Weights of a small image deblurring model.
Model: 2.79M parameters, 40-pixel images, arch unet, norm groupnorm, activation silu.
Training: normuon at rate 0.023, 9000 steps, batches of 128.
Rows from block 7 of a small image deblurring model, named by matrix and row number. Rows with one number belong to one channel. Each number is 128 + 32 x the weight over its row's rms, rounded and kept within 0 to 255. All counts start at 0. Numbers have three digits each.
Before each channel's rows are labels from the 100 images, of 14976, where the channel reaches its highest value: "top examples" is what is common among them. Only what is clearly more common there than usual is listed. The data: photos of plants, animals and fungi (iNaturalist). In brackets: how many of the 100, against the usual share in percent.
# convs1: first pointwise conv (model.decb.0.0.convs.1.weight, 128x256x1x1), inputs 52-103
# convs3: second pointwise conv (model.decb.0.0.convs.3.weight, 128x128x1x1, transposed), outputs 43-85

top examples: class Aves (85 vs 55); order Anseriformes (37 vs 5.5); family: Anatidae (37 vs 5.5)
convs1.17:114139130146118142133147134130119135130134125134140144119101112113112132124100129098133124129136129151128139147143134125091125130140132124131141117135142128
convs3.17:092157185184176152142094133057074130136159108062164134210115212078086145068125117108113166126121153138201097144110086114114144081

top examples: class Aves (86 vs 55)
convs1.77:101163123168115145085111120128137155133111114139143143105128131122144140107115142118131094137103127114124141103153159137110129110116138117125129116124117115
convs3.77:099148168134152154125097124084160099165120129169091111121095145148166117111174165132088144161152124186109143104149087144193091080

top examples: class Aves (83 vs 55)
convs1.63:160125126135119147129121147108127119102144099145137148105130093115174146133126134111136149136111109108130150125125126126101140135127133150150137168119112129
convs3.63:087107109112179138114140121161105155151074074154163139146107115132117068177128088139106081144122112123160068144147131122163125046

top examples: phylum Arthropoda (67 vs 30.9); class Insecta (65 vs 29.2)
convs1.94:116129122132118121121116126109125128121125146145127138128121130134153115151139139103138144116098129114145125124132122112104123112157156152111128126136119130
convs3.94:122133124155064054099040125117122176102118157178170123151064136096092094067055121183103131191104147172167144161148122143117130131

top examples: class Aves (99 vs 55); phylum Chordata (99 vs 60.8); order Accipitriformes (31 vs 3.9); family: Accipitridae (26 vs 3.3)
convs1.55:121123120136109118109112157131132117175125142124125104101133135133110122144151088143106084154073118146125108104113131135139136138112124097161137114134125117
convs3.55:125123069125113192059156142117105162151094201166140127132120115093154111117183115120145083130098086136115128123156118092095141150

top examples: class Aves (86 vs 55); order Accipitriformes (31 vs 3.9); family: Accipitridae (25 vs 3.3)
convs1.59:140128135145083118138123192132166104188125097125092134058129104134106124142138160140101094153158116090136118106103120123164153086133131133128132149152161126
convs3.59:173077092139150103121151160131126085103121163136141107088181085154067154084145081097066135132124098123108080122087154159077100147

top examples: class Aves (86 vs 55)
convs1.85:163122134155141141113135129124111143147126117132123131128172120143111130145120120141125131128166153081129122137145104111142135145141110109131120147161115129
convs3.85:123163120154094181161106116052148158185116168101094159142192151134140129208063125119128116147089161123144102151136163124135125084

top examples: class Aves (84 vs 55)
convs1.53:121120140115147143122122150098144112065132104151132147167119159136125126162158086126140236104154129175110134125142116127079123137134140160082152086130131151
convs3.53:189139142097144110088173118153078150157122136164083118071156155150119144077159135163070152112069193092108120192149094101118081081

top examples: class Aves (86 vs 55); order Anseriformes (31 vs 5.5); family: Anatidae (31 vs 5.5)
convs1.6:106134074081167107248108113123110137085130121134143139156113134126159123120160160107121133166110119089154105134111150115103121137121137142109123157111133132
convs3.6:113139093142137176149124138093167162127118152081106111123123148089131137102097109078127128166157152113081169153122153132131187159

top examples: class Aves (89 vs 55); order Passeriformes (51 vs 24.9)
convs1.75:125132109111103111134109129136123109075117133145113137145155123117162128136130126112131140113136107149145125121132133124106127139132120123111123097101132134
convs3.75:204079104110136062120136067154108108139127103146115163176149101087140135066115209129093145196093129144092150152122086157072162086

top examples: order Lepidoptera (31 vs 13.7)
convs1.117:083113113114057127095126140122164141119075090091118133092133125109159129098168082150120157122135136178124148082119079129092082124114130135077118167098120135
convs3.117:183176160116116100142136136138124165146105129110141149098137162055093119186127157139058141159123189061158119124144075134196154100

top examples: class Aves (93 vs 55); phylum Chordata (93 vs 60.8)
convs1.108:117135123109132123145157168088143087148122127123118133106117159118083146158134105132113119090155125116129153130114133131116144128134120147117143121136126128
convs3.108:180081147091137127151123158193161084189113104122114125122144119115114083123167172158079126135127146111131211194129146144110152167

top examples: order Anseriformes (25 vs 5.5); family: Anatidae (25 vs 5.5)
convs1.49:124132134140098146089123071097134137106106138120110138112108138113115123112131100113123141135127113125143136108139108131132145134135129126151105136141135106
convs3.49:129085144171094133073136125176098075152157117165154172142158131144099125073133149123097153159158129061142156141096162177144129138