config = dict(
    arch='unet',
    model='image deblurring model',
    dataset='photos of plants, animals and fungi (iNaturalist)',
    train_examples=77898,
    image_size=40,
    crop_scale_min=1,
    horizontal_flip=True,
    task='deblurring',
    loss='l1',
    norm='groupnorm',
    activation='silu',
    weight_standardization=False,
    widths=[64, 64, 128, 256],
    blocks_per_level=1,
    block='sep',
    attention=True,
    upsampling='pixel_shuffle',
    init='lecun_normal',
    residual_init='zero_last',
    optimizer='normuon',
    muon_scale='original',
    lr=0.023,
    momentum=0.95,
    nesterov=True,
    orthogonalizer='newton_schulz_5',
    adamw_lr_other_params=0.0015,
    grad_clip=1.0,
    steps=9000,
    batch_size=128,
    epochs=14.8,
    lr_schedule='cosine',
    final_lr_fraction=0,
    warmup_steps=1800,
    weight_decay=0.01,
    adamw_weight_decay_other_params=0.05,
)
Rows from block 6 of a small image deblurring model, named by matrix and row number. Rows with one number belong to one channel. Each number is 128 + 32 x the weight over its row's rms, rounded and kept within 0 to 255. All counts start at 0. Numbers have three digits each. After the name is the row's rms in percent of the matrix's.
After each channel's rows are labels from the 100 images, of 14976, where the channel reaches its highest value: "strongest on" is what is common among them. Only what is clearly more common there than usual is listed. The data: photos of plants, animals and fungi (iNaturalist).
# convs1: first pointwise conv (model.mid.2.convs.1.weight, 256x256x1x1), inputs 128-191
# convs3: second pointwise conv (model.mid.2.convs.3.weight, 256x256x1x1, transposed), outputs 128-191

convs1.72 089:105151125104125140146153072115152069133129135107089125194109099079127175113128137080065143134179116139164089089118168092186120134158137076121109087162118096180117154093143141176151120074080102
convs3.72 104:102133156121131156126135087205144122173093094113179109178119129133127098087134121084122149154077118107152133159156060083127079097166129128133162136135095151132062147120174074081115092160170149
strongest on: phylum Chordata; class Aves; order Accipitriformes; family: Accipitridae

convs1.2 110:125166137147118134122111137083074074176129152143108150156045116145112097119134130138125156045051083099144075138128103144103129166115102010115135130149127159107102129162177138153144141133099176
convs3.2 106:144172104172154114107113116090102129092136120119174140108253131123133155119130078115081082236075108137121156136142133152088120140126150035107139133118132102072112169081192123112130156156150218
strongest on: phylum Chordata; class Aves; order Accipitriformes; family: Accipitridae

convs1.185 077:131149121120152125129091116134127091118151132103123139100109117178225101145144159114166142031133121135091159255185080158168147103183150105098140161123132145130106134108110133160151104099101120
convs3.185 053:115168192143101132060078182118119084112202123132109165164082168093098136086068140136173102205121089129129109112086161108118092105143098142114162109114145062140110161139106152068121127101141117
strongest on: order Charadriiformes

convs1.216 106:119148004118144168118145165117133130166115107209141101100115097203117127142097144162105140132175100144112133137106211054137146093109128062120099156130122035118098127124144153163136154166134159
convs3.216 107:190152000178115150113104116111119111170142114057118176074160099097132143114135115139165118149142100129146123114103148093113125113137100087152112140079133208108102088112087121077148114108110158
strongest on: order Accipitriformes

convs1.95 107:133119106088124144119108147115178116179144139128194153110185159136093115117168140110114080150012134138159142170141131118075082112150170111189059120107141122142001181145121145165142103130089137
convs3.95 104:122127150099130096132135072184060096117129124142191125132083178115144164130101117148115129104000199159144126138139132154094207117091117118087104129083074140109000179118101112132127139119117167
strongest on: class Aves; order Accipitriformes; family: Accipitridae

convs1.220 103:102113145085157089106187128150063093116115159135168113134120113091140135094147107174174148255117099106148119125214086147117117082151157103156155129110148123107135150107128127129108081152120152
convs3.220 104:212072120094156184146124100119202128099115101157168152129064147144148145126149157110108121255153144140150115135076154114173158171081131116161106092122138081131179136143127115099148136167100081
strongest on: order Anseriformes; family: Anatidae

convs1.107 094:122133112145155111134154201167081198157166099124124097117116132084168122145142124142134192113140119101140124132159101127142120083076125079173142125119156222141123174126201139175185163080101199
convs3.107 099:143131158175154163128101071135109142101145118140164146106093102062093168154107093124087067142064147155073130073145139078173187114134107059127097129124169048128155174129143088110098131072166157
strongest on: phylum Chordata; class Aves; order Accipitriformes; family: Accipitridae

convs1.169 095:109091046118130118137118129103131129137143126151138136128102106142131144134125128139097141116093150126133034218178120219202139130132105155142147159115103129128130137097092044084152120119146111
convs3.169 098:111151245144144104160106122159131141133138149176130108098096102163138148110134138150169140122106086173143080195112167040081082123159167131114130106163175140091159066149142143112147105135171170
strongest on: phylum Chordata; class Aves; order Accipitriformes; family: Accipitridae

convs1.245 107:200089111065155123128134123141110085086133155113117132119122150191114124129144084089160116047116133107143140142172132115141138141171114107134106160138113177088103144132150133106093093166163127
convs3.245 107:193110172133152113126100116086136130130135126118111137146124132139117135137159118115137119020157079163103109101104110139108085099125137160156131111091146160122121137100136130149150139155116134
strongest on: class Aves

convs1.30 097:204137175093143135117169196133113110153131117161186131110090174148111156120202135095180115113050085133159187077136203164176139113137144114187167171168115199089120103106154150186142136189131130
convs3.30 107:131145088121168185122143156147120099108166119169169159116063153140099105170147154097141143123171146120121154124121118129094078151106160136165077073155119219131133145088100126123122127138096138
strongest on: order Anseriformes; family: Anatidae

convs1.111 104:108082152147098106147099142211091147116154132124143136083070144143154099161125161131171155170169092133118110130118086123136107151118123114118112169130164138113192104133122069220081115008189102
convs3.111 108:104152138125147106120161124000144160147124114124101140109100165139137163133104138097156192175070190136129131154110199132081070152091092113123087116152131137157140161166148195041112122154142129
strongest on: order Anseriformes; family: Anatidae

convs1.252 088:158111142093102180141129121102117103172120171152192209124139086111053148127155129142147122105150132124143146169069126129134095088141151115179109137182083167104106162111113148116136140089225140
convs3.252 072:079122116119090158143164116102073155100108170091203144093122148118090154103088079094100130177205170090129134121155109138122174136146131144153161162159111118107101149162101190096105135119137145
strongest on: phylum Chordata; class Aves; order Accipitriformes

convs1.55 110:144122178162115146124181117050129151166090177107120097106091121110125140123192154126135089082098144160121138133117139133108000110140142115139143092142166081129171255054146111117132115129148110
convs3.55 098:139173128138131110120159101003117197138139150127137155116109097124076143113117096107129126171147143111131107101109117085080255120143124100076153097142081178073172162151100089125104065138109069
strongest on: phylum Chordata; class Aves; order Accipitriformes

convs1.29 114:149098087134095109145101178194130168135151152115133143080146151119100110142205100128129092105129145100158103116105182066168139139128093135046084177169165086123093124167148120182084174073096117
convs3.29 102:158131094103120093121168090154132199112125119179168102098103110148107158129094152126083170134087145119169159133108130137094112139139150104178103191054180150117090099164154143131163120185146149
strongest on: class Aves; order Accipitriformes; family: Accipitridae

convs1.159 086:127195122124110137151136163131111108096163071080070087093135111060141134117102157173118121132085112091132065104106088125099143158079109177117128142170122138108154098157147169194184128114138175
convs3.159 097:117192119132134125107076055113103064136134084110148167141111152052130138140121111103129101146093092131086175080106077107112124173150126109124093146102125142050161126100086154147141136145159115
strongest on: class Aves; phylum Chordata; order Accipitriformes; family: Accipitridae