config.toml
arch = "unet"
muon_scale = "original"
momentum = 0.95
orthogonalizer = "newton_schulz_5"
grad_clip = 1.0
steps = 9000
Rows from block 4 of a small image deblurring model, named by matrix and row number. Rows with one number belong to one channel. Each number is 128 + 24 x the weight over its row's rms, rounded and kept within 0 to 255. All counts start at 0.
After each channel's rows are labels from the 100 images, of 14976, where the channel reaches its highest value: "strongest on" is what is common among them. Only what is clearly more common there than usual is listed. The data: photos of plants, animals and fungi (iNaturalist). In brackets: how many of the 100, against the usual share in percent.
# convs1: first pointwise conv (model.mid.0.convs.1.weight, 256x256x1x1), inputs 0-63
# convs3: second pointwise conv (model.mid.0.convs.3.weight, 256x256x1x1, transposed), outputs 0-63

convs1.74 [105 103 129 137 103 131 131 136 159 100 104  96 125  91 107 140  90 131 150 109 124 120  71 141 143 177 130 133 121 165 140 113 126 126 121 132 100 129 107 112 120 120 130 135 106 136 160 109 110 139  69 190 165 167 139 144 154 142 139 161 120 129 145 119]
convs3.74 [117 123 158 150 127 128 126 116 145 153 132 167 114 165 102 118 103 125 170 105  96 134 217 102 157 108 139 123 125 116 148 155 109 114 104 131 137 114 147 123 120 124  97 139 149 101 136 168 123 132 150 143 142 139 131 119 103 128 135 176 136 135 120 125]
strongest on: class Aves (87 vs 55)

convs1.31 [100 154 133 144 126 160 195  99 120 135 132 117 139 102 112 122 109 106 171 133  78 167 137 115 125 138 123 131 141 125 126 102 131 155 148 127 130 100 157 136 130  85 163 125 133  92 111 111 121 147 132 139 136 127  59 133 134 141 158 136 131 141  68 126]
convs3.31 [162 119 120 143 131 142 150 126 128 117 124 100 145 120 122 118 123 188 130 108 138 151 126 107 129 127 141 143 115 149 136 116 136 135 165 138 116 141 123 103 125  82 144 150 132 118 172 126 135 128 117 180 139 135  50 144 105 104 122 114 138 129 174 133]
strongest on: phylum Chordata (92 vs 60.8); class Aves (90 vs 55)

convs1.77 [162 137 101 147 134 122 102 103  98 137 145 131 129 146 128 134 137 134 131 144 125  94 118 164 128 132 103 118 157 146 110 103 131 142 144  91 143 104 107  99 155 148  88 130 136 114 128 165 103 135 132 147 129 164 128 113 136 144  94 155 107 128  88 182]
convs3.77 [151 109 150 124 121  99 142 128 178 119 108 118 129 123 114 131 113 110 151 149 120 138  93  87 152 165 102 129 131  85 114 121 115 130  99 125 128  82 160  99 152  87 158 142 119 104 149 137 127  93 118 128 105 132 122 123 153 127 132 113 122 103 118 134]
strongest on: order Passeriformes (50 vs 24.9)

convs1.168 [101  48  97 136 137  86 139 141 134 228  68 126 110 116 119 145 149 132 119 138 141 134 131  99 179 187 103 106 148 104 111 144 118 141 132 144 125 155 118 115 143 138 128 103 128 124 101 104 111 116 162 108 146 128 152 124  91 137 113 134 147 131 117 138]
convs3.168 [135 134 143 130 121 118  83 133 112 175 124 111 107 171 136 137 156 150 121 149 126 107 142 125 123 128 160  79 170 139 106 125  95 103 144 110 140 107 136 118  89 121 115 114 140 160 160 159  96  96 105 118 125 121  97  86 129 135 110 109  77  98 105 125]
strongest on: phylum Chordata (93 vs 60.8); class Aves (89 vs 55)

convs1.180 [111 149 135  96 141 178  92 123 114 126 133 125 131  69 123 124 107 147 108 138 109 133 102 118 137 113 105 129  79 135 164 151 121 126 141 120 155 144 119 152  89 166 150 117 121 141  90 149 127 121 140 111 218 101 160 141  80 115 107 158 120 135 145  72]
convs3.180 [146  97 149 109  99 105 136 147 109 143 143 104 133 133  93 118 134  81 138 141 131  92 118 107 102 122 128 106 107 109 145  81 114 146 100 114 152 118 147 119 175 146 158 147 130 112 108  91  99  98 147 129 255 121 139 115 133 124 112 135 132 156 122 162]
strongest on: phylum Chordata (93 vs 60.8); class Aves (92 vs 55)

convs1.221 [113 155 133 119  76 119 107 116 126 139 135 111 101 144 115 147 145  85 143 143 137 154 150 126  89 112 123  99  93 153 117 104 167 132  85 138 108 101 115 120  92 121 119 131 127 124 150 111 163 169 123 140 178 135  68  53  98 106 178 210 139 107 161 138]
convs3.221 [105 114 107 149  82 124 143 138 132 158 119  97  89 142 156 123 114 151  64 146 155 130 110 127 155 115 104 102 105  68 140 139 107 113  62 118 107 107 126 154 148 147 119 117 124 122 146 180 122 152 153  92 127  98 152 206 130 119 135 192 152 133 155 124]
strongest on: class Aves (87 vs 55); order Accipitriformes (25 vs 3.9)

convs1.90 [150 130 124 113 133 134 132  99 109  64 149 124 122  94  80 103 127 175 146 152 109  98 126 124 164 118 150 165 135 110 112 126 120 104 151 140 121 125 122 111 123 111 125 118 119 124 152 139 138 146  52 112 128 109 109 102  80 125 116 140 168  63 167 152]
convs3.90 [149 105 141 109 133 125 117  99 120 108 122 145  98 132 120 150 164 140 140 129 128 126 158 140 129 143 135 124 136 160  90  94 153  93 131 148 138 157 143 138 145 128 159 106 118 153 100  78 128 120  78 173 129 132 103  97 111 114 123 150 104  82 128 110]
strongest on: class Aves (99 vs 55); phylum Chordata (99 vs 60.8); order Accipitriformes (32 vs 3.9); family: Accipitridae (26 vs 3.3)

convs1.244 [170 109 143 112 141 121 105 130  86  96 103 133 128 100 126 148 121  90 113 143 151 122 174 128 111 126 152 150  95 115 147 128 124 110 159 114 124 138 132 114 136 125  96 139 133 115 151 204 164 153 134 129 191 149 102 156  58 106 142 156 119 113 107 136]
convs3.244 [121 116 138 100 116 128 149 123 128 157 142 149  99 124 117 121 114 142 134 130 141 148  87 116 137 155 109 125 101 105 122 111 144 156 142 148 157 122 127 126 131 121 167 105 112 148 155 135 125 138 129 112 170 156 163 102 166 142 132 180 110 160  93 118]
strongest on: class Aves (99 vs 55); phylum Chordata (99 vs 60.8); order Accipitriformes (43 vs 3.9); family: Accipitridae (34 vs 3.3)

convs1.252 [129 154 130 117 141  89 120 114 140 191 106 120 130 146 133 165 106 115 117  99 135 112 101 113 186 116 108 107 145 161 110 150 172 118 116 117 130 112 127 124  93 125 156 105 139 152 101 114  83 121 121 133 126  70  98 140 136 132 123 107 146 178 114 143]
convs3.252 [127 119 144  89 131 115 129 127 141 157 152 116 135 148 108 150 156 129 171 141 145  94 124 123 191 136 127 129 143 118 103 159 124 119 104 126 129 162 150 109 122 142 128 158 167 143 129 115 159 137 160 144 125  91 118  98 165 140 104 153 115 113 120 170]
strongest on: order Passeriformes (50 vs 24.9)

convs1.102 [ 94 130 132 135 126  81 145 129 113 141 139  86 100 127 138 148 108 157  86 123 107 132 151 154 177 112 120  97 130  95 155 154  61 166 120 125 152 100 138 142 106 155  91 124 148 112 117 129 134 115 144 140 131 123 183 132 126 172 167 116 147 129  94 135]
convs3.102 [113 141 125 122  89 105 129 116 155 116 121 140 140 143 148 127 131 155 155 107 159 129 130 143 126 119 107 103 116 118 131 163 162 125 107  74 110 146 111 141 108 177 114 150 118 127 106 126 138 117 121 125 147 124 163 127 158 125  82 113 120 135 105 145]
strongest on: phylum Chordata (100 vs 60.8); class Aves (99 vs 55); order Accipitriformes (39 vs 3.9); family: Accipitridae (30 vs 3.3)

convs1.106 [100 115 135 160 163 101 162 104 154  97 129 148  84 123 149 132 169 130 130 127 137 120 126 194 188 136 122 132 135  98 137  79 146 123 142 103 170 168 108 139 102 143 150 100 128 138 153 130 250 106 137 149 134 122 159 127 103 124 120 145 128 128 125  95]
convs3.106 [120 121 129 173 148 134 123 108 104 136 131 148 107 121  93 123 116  91 150 141 153 119 128 118  77 152 116 134 108 129 149 163 138 113 108 124 118 150 127 117 121 134  83 161 120 135 149 124 255 127 163 129 127 124  84 121 134 128 133 162 123 125 115 135]
strongest on: class Aves (90 vs 55); order Accipitriformes (25 vs 3.9)

convs1.17 [127 172 167 216 140 117 140 179 125 124  96 158 152 137 125 130  98 142 181 109 176  98 128 167 124 157 162 134 117 132 117  52 100 157 157 165 158  96 113 126 123  92 127 107 131 137 116 139 133 132 103 102 142 141  82 155 138 111 121 143 148 132 100  99]
convs3.17 [113  88 133 186 139  93 112 148 113 155 136 120 132 108 121 140 132 106 173  99 147 125 159  60 125  84 150 123 116  96 120 208 194 120 123 112 155 116 117 131 157  93 126 132 119 125 113 124 140 129 131  85 103 148 168  92 155 141 140 114 122 131 128  95]
strongest on: class Aves (92 vs 55); phylum Chordata (92 vs 60.8); order Accipitriformes (31 vs 3.9); family: Accipitridae (26 vs 3.3)

convs1.66 [177 149 177 148 156 119 133 141 150 142 124 142 119  97 125 137 123 123 184 175 117 133 146 123 102 144 140 127 129 105 118 150 130 111 126 128  64 119  93 157 158 137 131 141 116 115 156 139 113  90 141 131 109 129 141 107 136 143 140 113 149 144 125  73]
convs3.66 [151 153 164 113 125 112 139 108 147 114 128 164  93 128 116 135 168  94  79 112 128 115 143 128 143 133 124 134  94 124 128 133 125  92 148 113 154 181 122 159 147 133 168 132 155 122 133 137 158 125 109 106 114 145 142 145 139  97 105 113 107 159 150 137]
strongest on: phylum Chordata (95 vs 60.8); class Aves (91 vs 55); order Anseriformes (37 vs 5.5); family: Anatidae (37 vs 5.5)