From a checkpoint of a small image deblurring model: arch unet.
Rows from block 4 of a small image deblurring model, named by matrix and row number. Rows with one number belong to one channel. Each number is 128 + 24 x the weight over its row's rms, rounded and kept within 0 to 255. All counts start at 0. Numbers have three digits each.
Before each channel's rows are labels from the 100 images, of 14976, where the channel reaches its highest value: "top examples" is what is common among them; "patch colour" is the nearest of a few named colours to the mean colour under the peak. Only what is clearly more common there than usual is listed. The data: photos of plants, animals and fungi (iNaturalist). In brackets: how many of the 100.
# convs1: first pointwise conv (model.mid.0.convs.1.weight, 256x256x1x1), inputs 64-127
# convs3: second pointwise conv (model.mid.0.convs.3.weight, 256x256x1x1, transposed), outputs 64-127

top examples: order Accipitriformes (25)
patch colour: white (25)
convs1.72:115109142105156159106117151151148128136137128131180119144123139146125127105106122124091127097120145116153155160123161113159119131168115162121093139136137114136147085113113094151135104154121187
convs3.72:133140139161140102097121168103097156121055105156173127132121126132129123077106119121069089098087186118137129147170129118087139142094131122087114101119107124140123138183123121113137157125117069

top examples: phylum Chordata (93); class Aves (92); order Accipitriformes (33); family: Accipitridae (29)
patch colour: white (53); pink (27)
convs1.36:167106111119135133135100127128141115130145207186089162128128163119120112192118110172103132177111119154137132166132127143170131193147097154126153129134133149123101108159093106143128077140125125
convs3.36:131117088116138121111073099093177106124137088086140118130105090102109150099143125098152120156160104080112134126136106102083141106116122149073128123099165120130168131146129103149101143121134106

top examples: class Aves (84)
patch colour: white (30)
convs1.11:128137110139141117124120113113147125124114097165195124124132125142113139224125147138109127074118171131113143151099112102119095150159113135157120164120124111134129141088159147139145115130162127
convs3.11:144118122142106115120091149099146100155130104112087121124116102097145142021110144139121115087154126121177134112151118115099150123101126069122117113130109093152139105135099165106149124136129135

top examples: phylum Chordata (92); class Aves (91)
patch colour: white (67)
convs1.126:134103137119143138109075111122152113128139106149165138151100098092116166095134111113145156115133106122127116124107158132136117098136107124077102093128135134112116129148128124175123147182124136
convs3.126:136141160129131111098025170087106158107145124119157097148138128120109110134170115160096103141122124143139138153120136143139117100098136130186114119095126151141139128122146133125137099147135149

top examples: phylum Chordata (97); class Aves (96); order Accipitriformes (39); family: Accipitridae (32)
patch colour: cyan (30)
convs1.165:137108140155109135128124189137121134113161097105140138093098139141112150096113098144127180139166141163126127107156114147135113086123108174130192133133167147118152119084082119106136117120165139
convs3.165:148148123155117134101118069126131122158125133112158130114136150155144082150166142063134152099151099096131132121100098143121139136131108058126106123103155099072101133115142120151069111133138141

top examples: phylum Chordata (96); class Aves (95); order Accipitriformes (36); family: Accipitridae (31)
patch colour: white (51); cyan (28)
convs1.188:091077115131137112147108075131086127141174079153177143135136126095131134110160089136124141122134143104146137151123104148146106156123169158149157139168145109123146126108126153120144074136130109
convs3.188:159185137155109137115105094132100095141167152140119140137086145115087136132132142123099164094159140126151113113102131145167183175167111105160129160205101121083135106122119110138134121120161097

top examples: phylum Chordata (99); class Aves (98)
patch colour: cyan (30); white (27)
convs1.169:169139127135137130124105122134140125133141155126112163147114139152130115136115118116123121150143056103138149129132143150110102104168139078134166101144124127134127137119167125112142105131131127
convs3.169:232095117125110098158135163127147115149113117140067135097163092110164093148124132101131103112084110111127093112097102130085126149124135085141114099096129104133117120150114153136164163090112108

top examples: phylum Chordata (93); class Aves (92); order Accipitriformes (32); family: Accipitridae (26)
patch colour: grey (77)
convs1.191:066122135122076141145125108158134165139168111130164131105105202097114152147113128139130112092134132130119084147152148116066101104133116134120147138144178161139134111121140158143138146134129185
convs3.191:156101117137084142132123121099116106116163120144137113124116216135133149129166130140115117156153107151160119147162106127089108106143158119164127117122118165136123110112127121122121148110138234

top examples: class Aves (84)
patch colour: white (33)
convs1.167:126129106131130109164096139132124108149122160154143126130118132117099133127116119179148106090111225138070126099106119103123131134160121114114129123089149063143128105129136075146127120105117128
convs3.167:181126148139126120114144176110170126135131158154155163157148100130120109124159145236111133114148202104138128167109119093127124128085151157136117113206112128117155151090114137177141114119110118

top examples: class Aves (97); phylum Chordata (97); order Accipitriformes (29)
patch colour: white (26)
convs1.128:199127154110103110135136095117144107147131126134109088101082120121114083098096099085157105147158096108145059124133121160141149139124208154129127117137145173097152093114115165121114111106112107
convs3.128:173138153166161136118154137133139135101106107122112109115136101170091141144159100068165136133123099111131210121133097130099141089120187122108135101106132059113092181125136148162161134146103134

top examples: phylum Chordata (97); class Aves (96); order Accipitriformes (35); family: Accipitridae (29)
patch colour: pink (34)
convs1.236:121170121095155186188084220138112114153100186098143101178113113151102127166131160125120128208156113111155129157128144129172142156184123150143167131142140102113126141085139150138151144163146116
convs3.236:128089161166131093123171072172124122147175107110148142146108131118136114128138162095162125098144106146127088166145162091180089116162124132146139145134131183091078112131116125102091154148110109

top examples: class Aves (90)
patch colour: white (40)
convs1.56:115151159154111143152086079108121114149181156144081109148103171149177111134127154152114165142096158154159099073147106126140140127151111121120189122059131099105114123125107160119119109145125125
convs3.56:119143116133152141116088100162139120150156097158169142099103111119092114141118143119145150138106128102109110163144119135154159170137144125100105086151123120101168130139137124147170177093163116

top examples: class Aves (90); order Accipitriformes (27)
patch colour: cyan (27)
convs1.3:147139147106151110153075002145142149109125117139155125135096119109150132123101094118178144144118055094156110169149108112088143150123140088120108135139140164126120099116136117152124131100124112
convs3.3:124122145119132112125223106109151122125118137139168192141125113106127120079172156163113137117125088160154149154158121147111127111105104108113139077184113116143138157103154117130125124150112127

top examples: class Aves (88)
patch colour: white (32)
convs1.27:120140121101135094109110121111141116089153193112123145146136133135133123146141097128150114122085072132125147174139124140154143110129115146135121121164116122116104090117119074106114093145136141
convs3.27:135129131112168124090077112130124121085142132112140119130117154133145127090123111107127122120141123155140150131100081154143142113140169112079146101129099101128121124140122089143133135179152160

top examples: class Aves (95); phylum Chordata (95)
patch colour: pink (25)
convs1.144:126124149139122135140094162090149142105159113110094147117132133089117116140127153071128131112124102142110152133120107102156136151118164156112164087181139130153125123120107109122113108151150129
convs3.144:091095134112136125120112105096146117111157096119131132170153118143133133155108161131116114080090126175076137135143070134141145146098097142112135188099138051127102149131108163112154125106150104

top examples: class Aves (100); phylum Chordata (100); order Accipitriformes (37); family: Accipitridae (30)
patch colour: cyan (49)
convs1.28:105120122129101143094065098145140127120161161168120141122134110134123168114141087141145156110157195140159116128107089104168128183114133146142139105183126125130145115141167128121110154134122149
convs3.28:126135142101112127144161159120121173137147135139149081107144114106145135089156168156103090165131161149130132106118096140160128134150120156133153173080146135170067106137093141137128126090099151

top examples: class Aves (96); phylum Chordata (96); order Accipitriformes (26)
patch colour: cyan (42)
convs1.141:091125145120071113086120143127122164125153104110102189106125118119128124117147092099149150107109138124131153102128094115184140155105102149141121103187106134151127114157138143134108148147129160
convs3.141:102152115103119134129175126147135145137120104119142116151148120136076167111167150186113119148117150151121121140156112158162140133127151150150104146055121131200118108119109129132134162138151167

top examples: phylum Chordata (98); class Aves (97); order Accipitriformes (43); family: Accipitridae (37)
patch colour: cyan (27)
convs1.147:122142140119136120131129042133126106164115113115126136152081160123098104100117124095114140155128217136159117146112123137165085133125145119160138173175129103168135146113133143138134138134125122
convs3.147:126113094123132106103146202112174141136098136107122149127132112141145141113122136149114117124142114081128159085191123098088121144085170140148144123111144108127113149134122147127132125109118159

top examples: phylum Chordata (93); class Aves (92)
patch colour: pink (36); white (33)
convs1.203:146167128108108099176066136146150114138129108153072152116116090141112104138123118114117131143108091142137117119146153114146079101181090145127121109123143083144129129181131103170132107145129112
convs3.203:123153144156122132158174100126125077166129077141126110131141150149155146136100154129109154141176113136156130141065163118187152131125103090105140141155140149148124138112147144133103161177126126

top examples: class Aves (95); phylum Chordata (95); order Accipitriformes (40); family: Accipitridae (30)
patch colour: white (25)
convs1.43:163105108136135143113127098089128107143214127132142134137168099133112149104130078160094107145140125121171161128147122149136130161122102126106161137120139155163115112114167139149112162126148099
convs3.43:149157142132149121119122093136131124103199131134132153153154144107161107174101155072123110129116146097166174141134114139106132111100110147134144159143120146144143135149120113127170129116171133

top examples: phylum Chordata (96); class Aves (95); order Accipitriformes (33); family: Accipitridae (26)
patch colour: white (30)
convs1.99:111128175151093134099104054153133157128187155155074157114122090152100102130117118126141152187139201103135123125119117138165130174123146141145138102178158126164116136121131102092128128139132122
convs3.99:119126140145125163110139185101097111111129140093127133117126130118136115138120129101185159142126162098147126121125118130092134113100169123127165110085158114084151136140158129131104156111115130

top examples: class Aves (92); phylum Chordata (92)
patch colour: white (33); pink (25)
convs1.8:119167166110080140172088125167140123192122154165145146150134124150115130132144141127130097111153096118146161167123114151221106159172156139133151142139144102122125127053105136110144124160139120
convs3.8:161172143121158185108070134102163132116088163125102126120170108170105089130135099137134107101152191158094105118123154162077127164106145097130129097071109100130111150165113154103132104099102090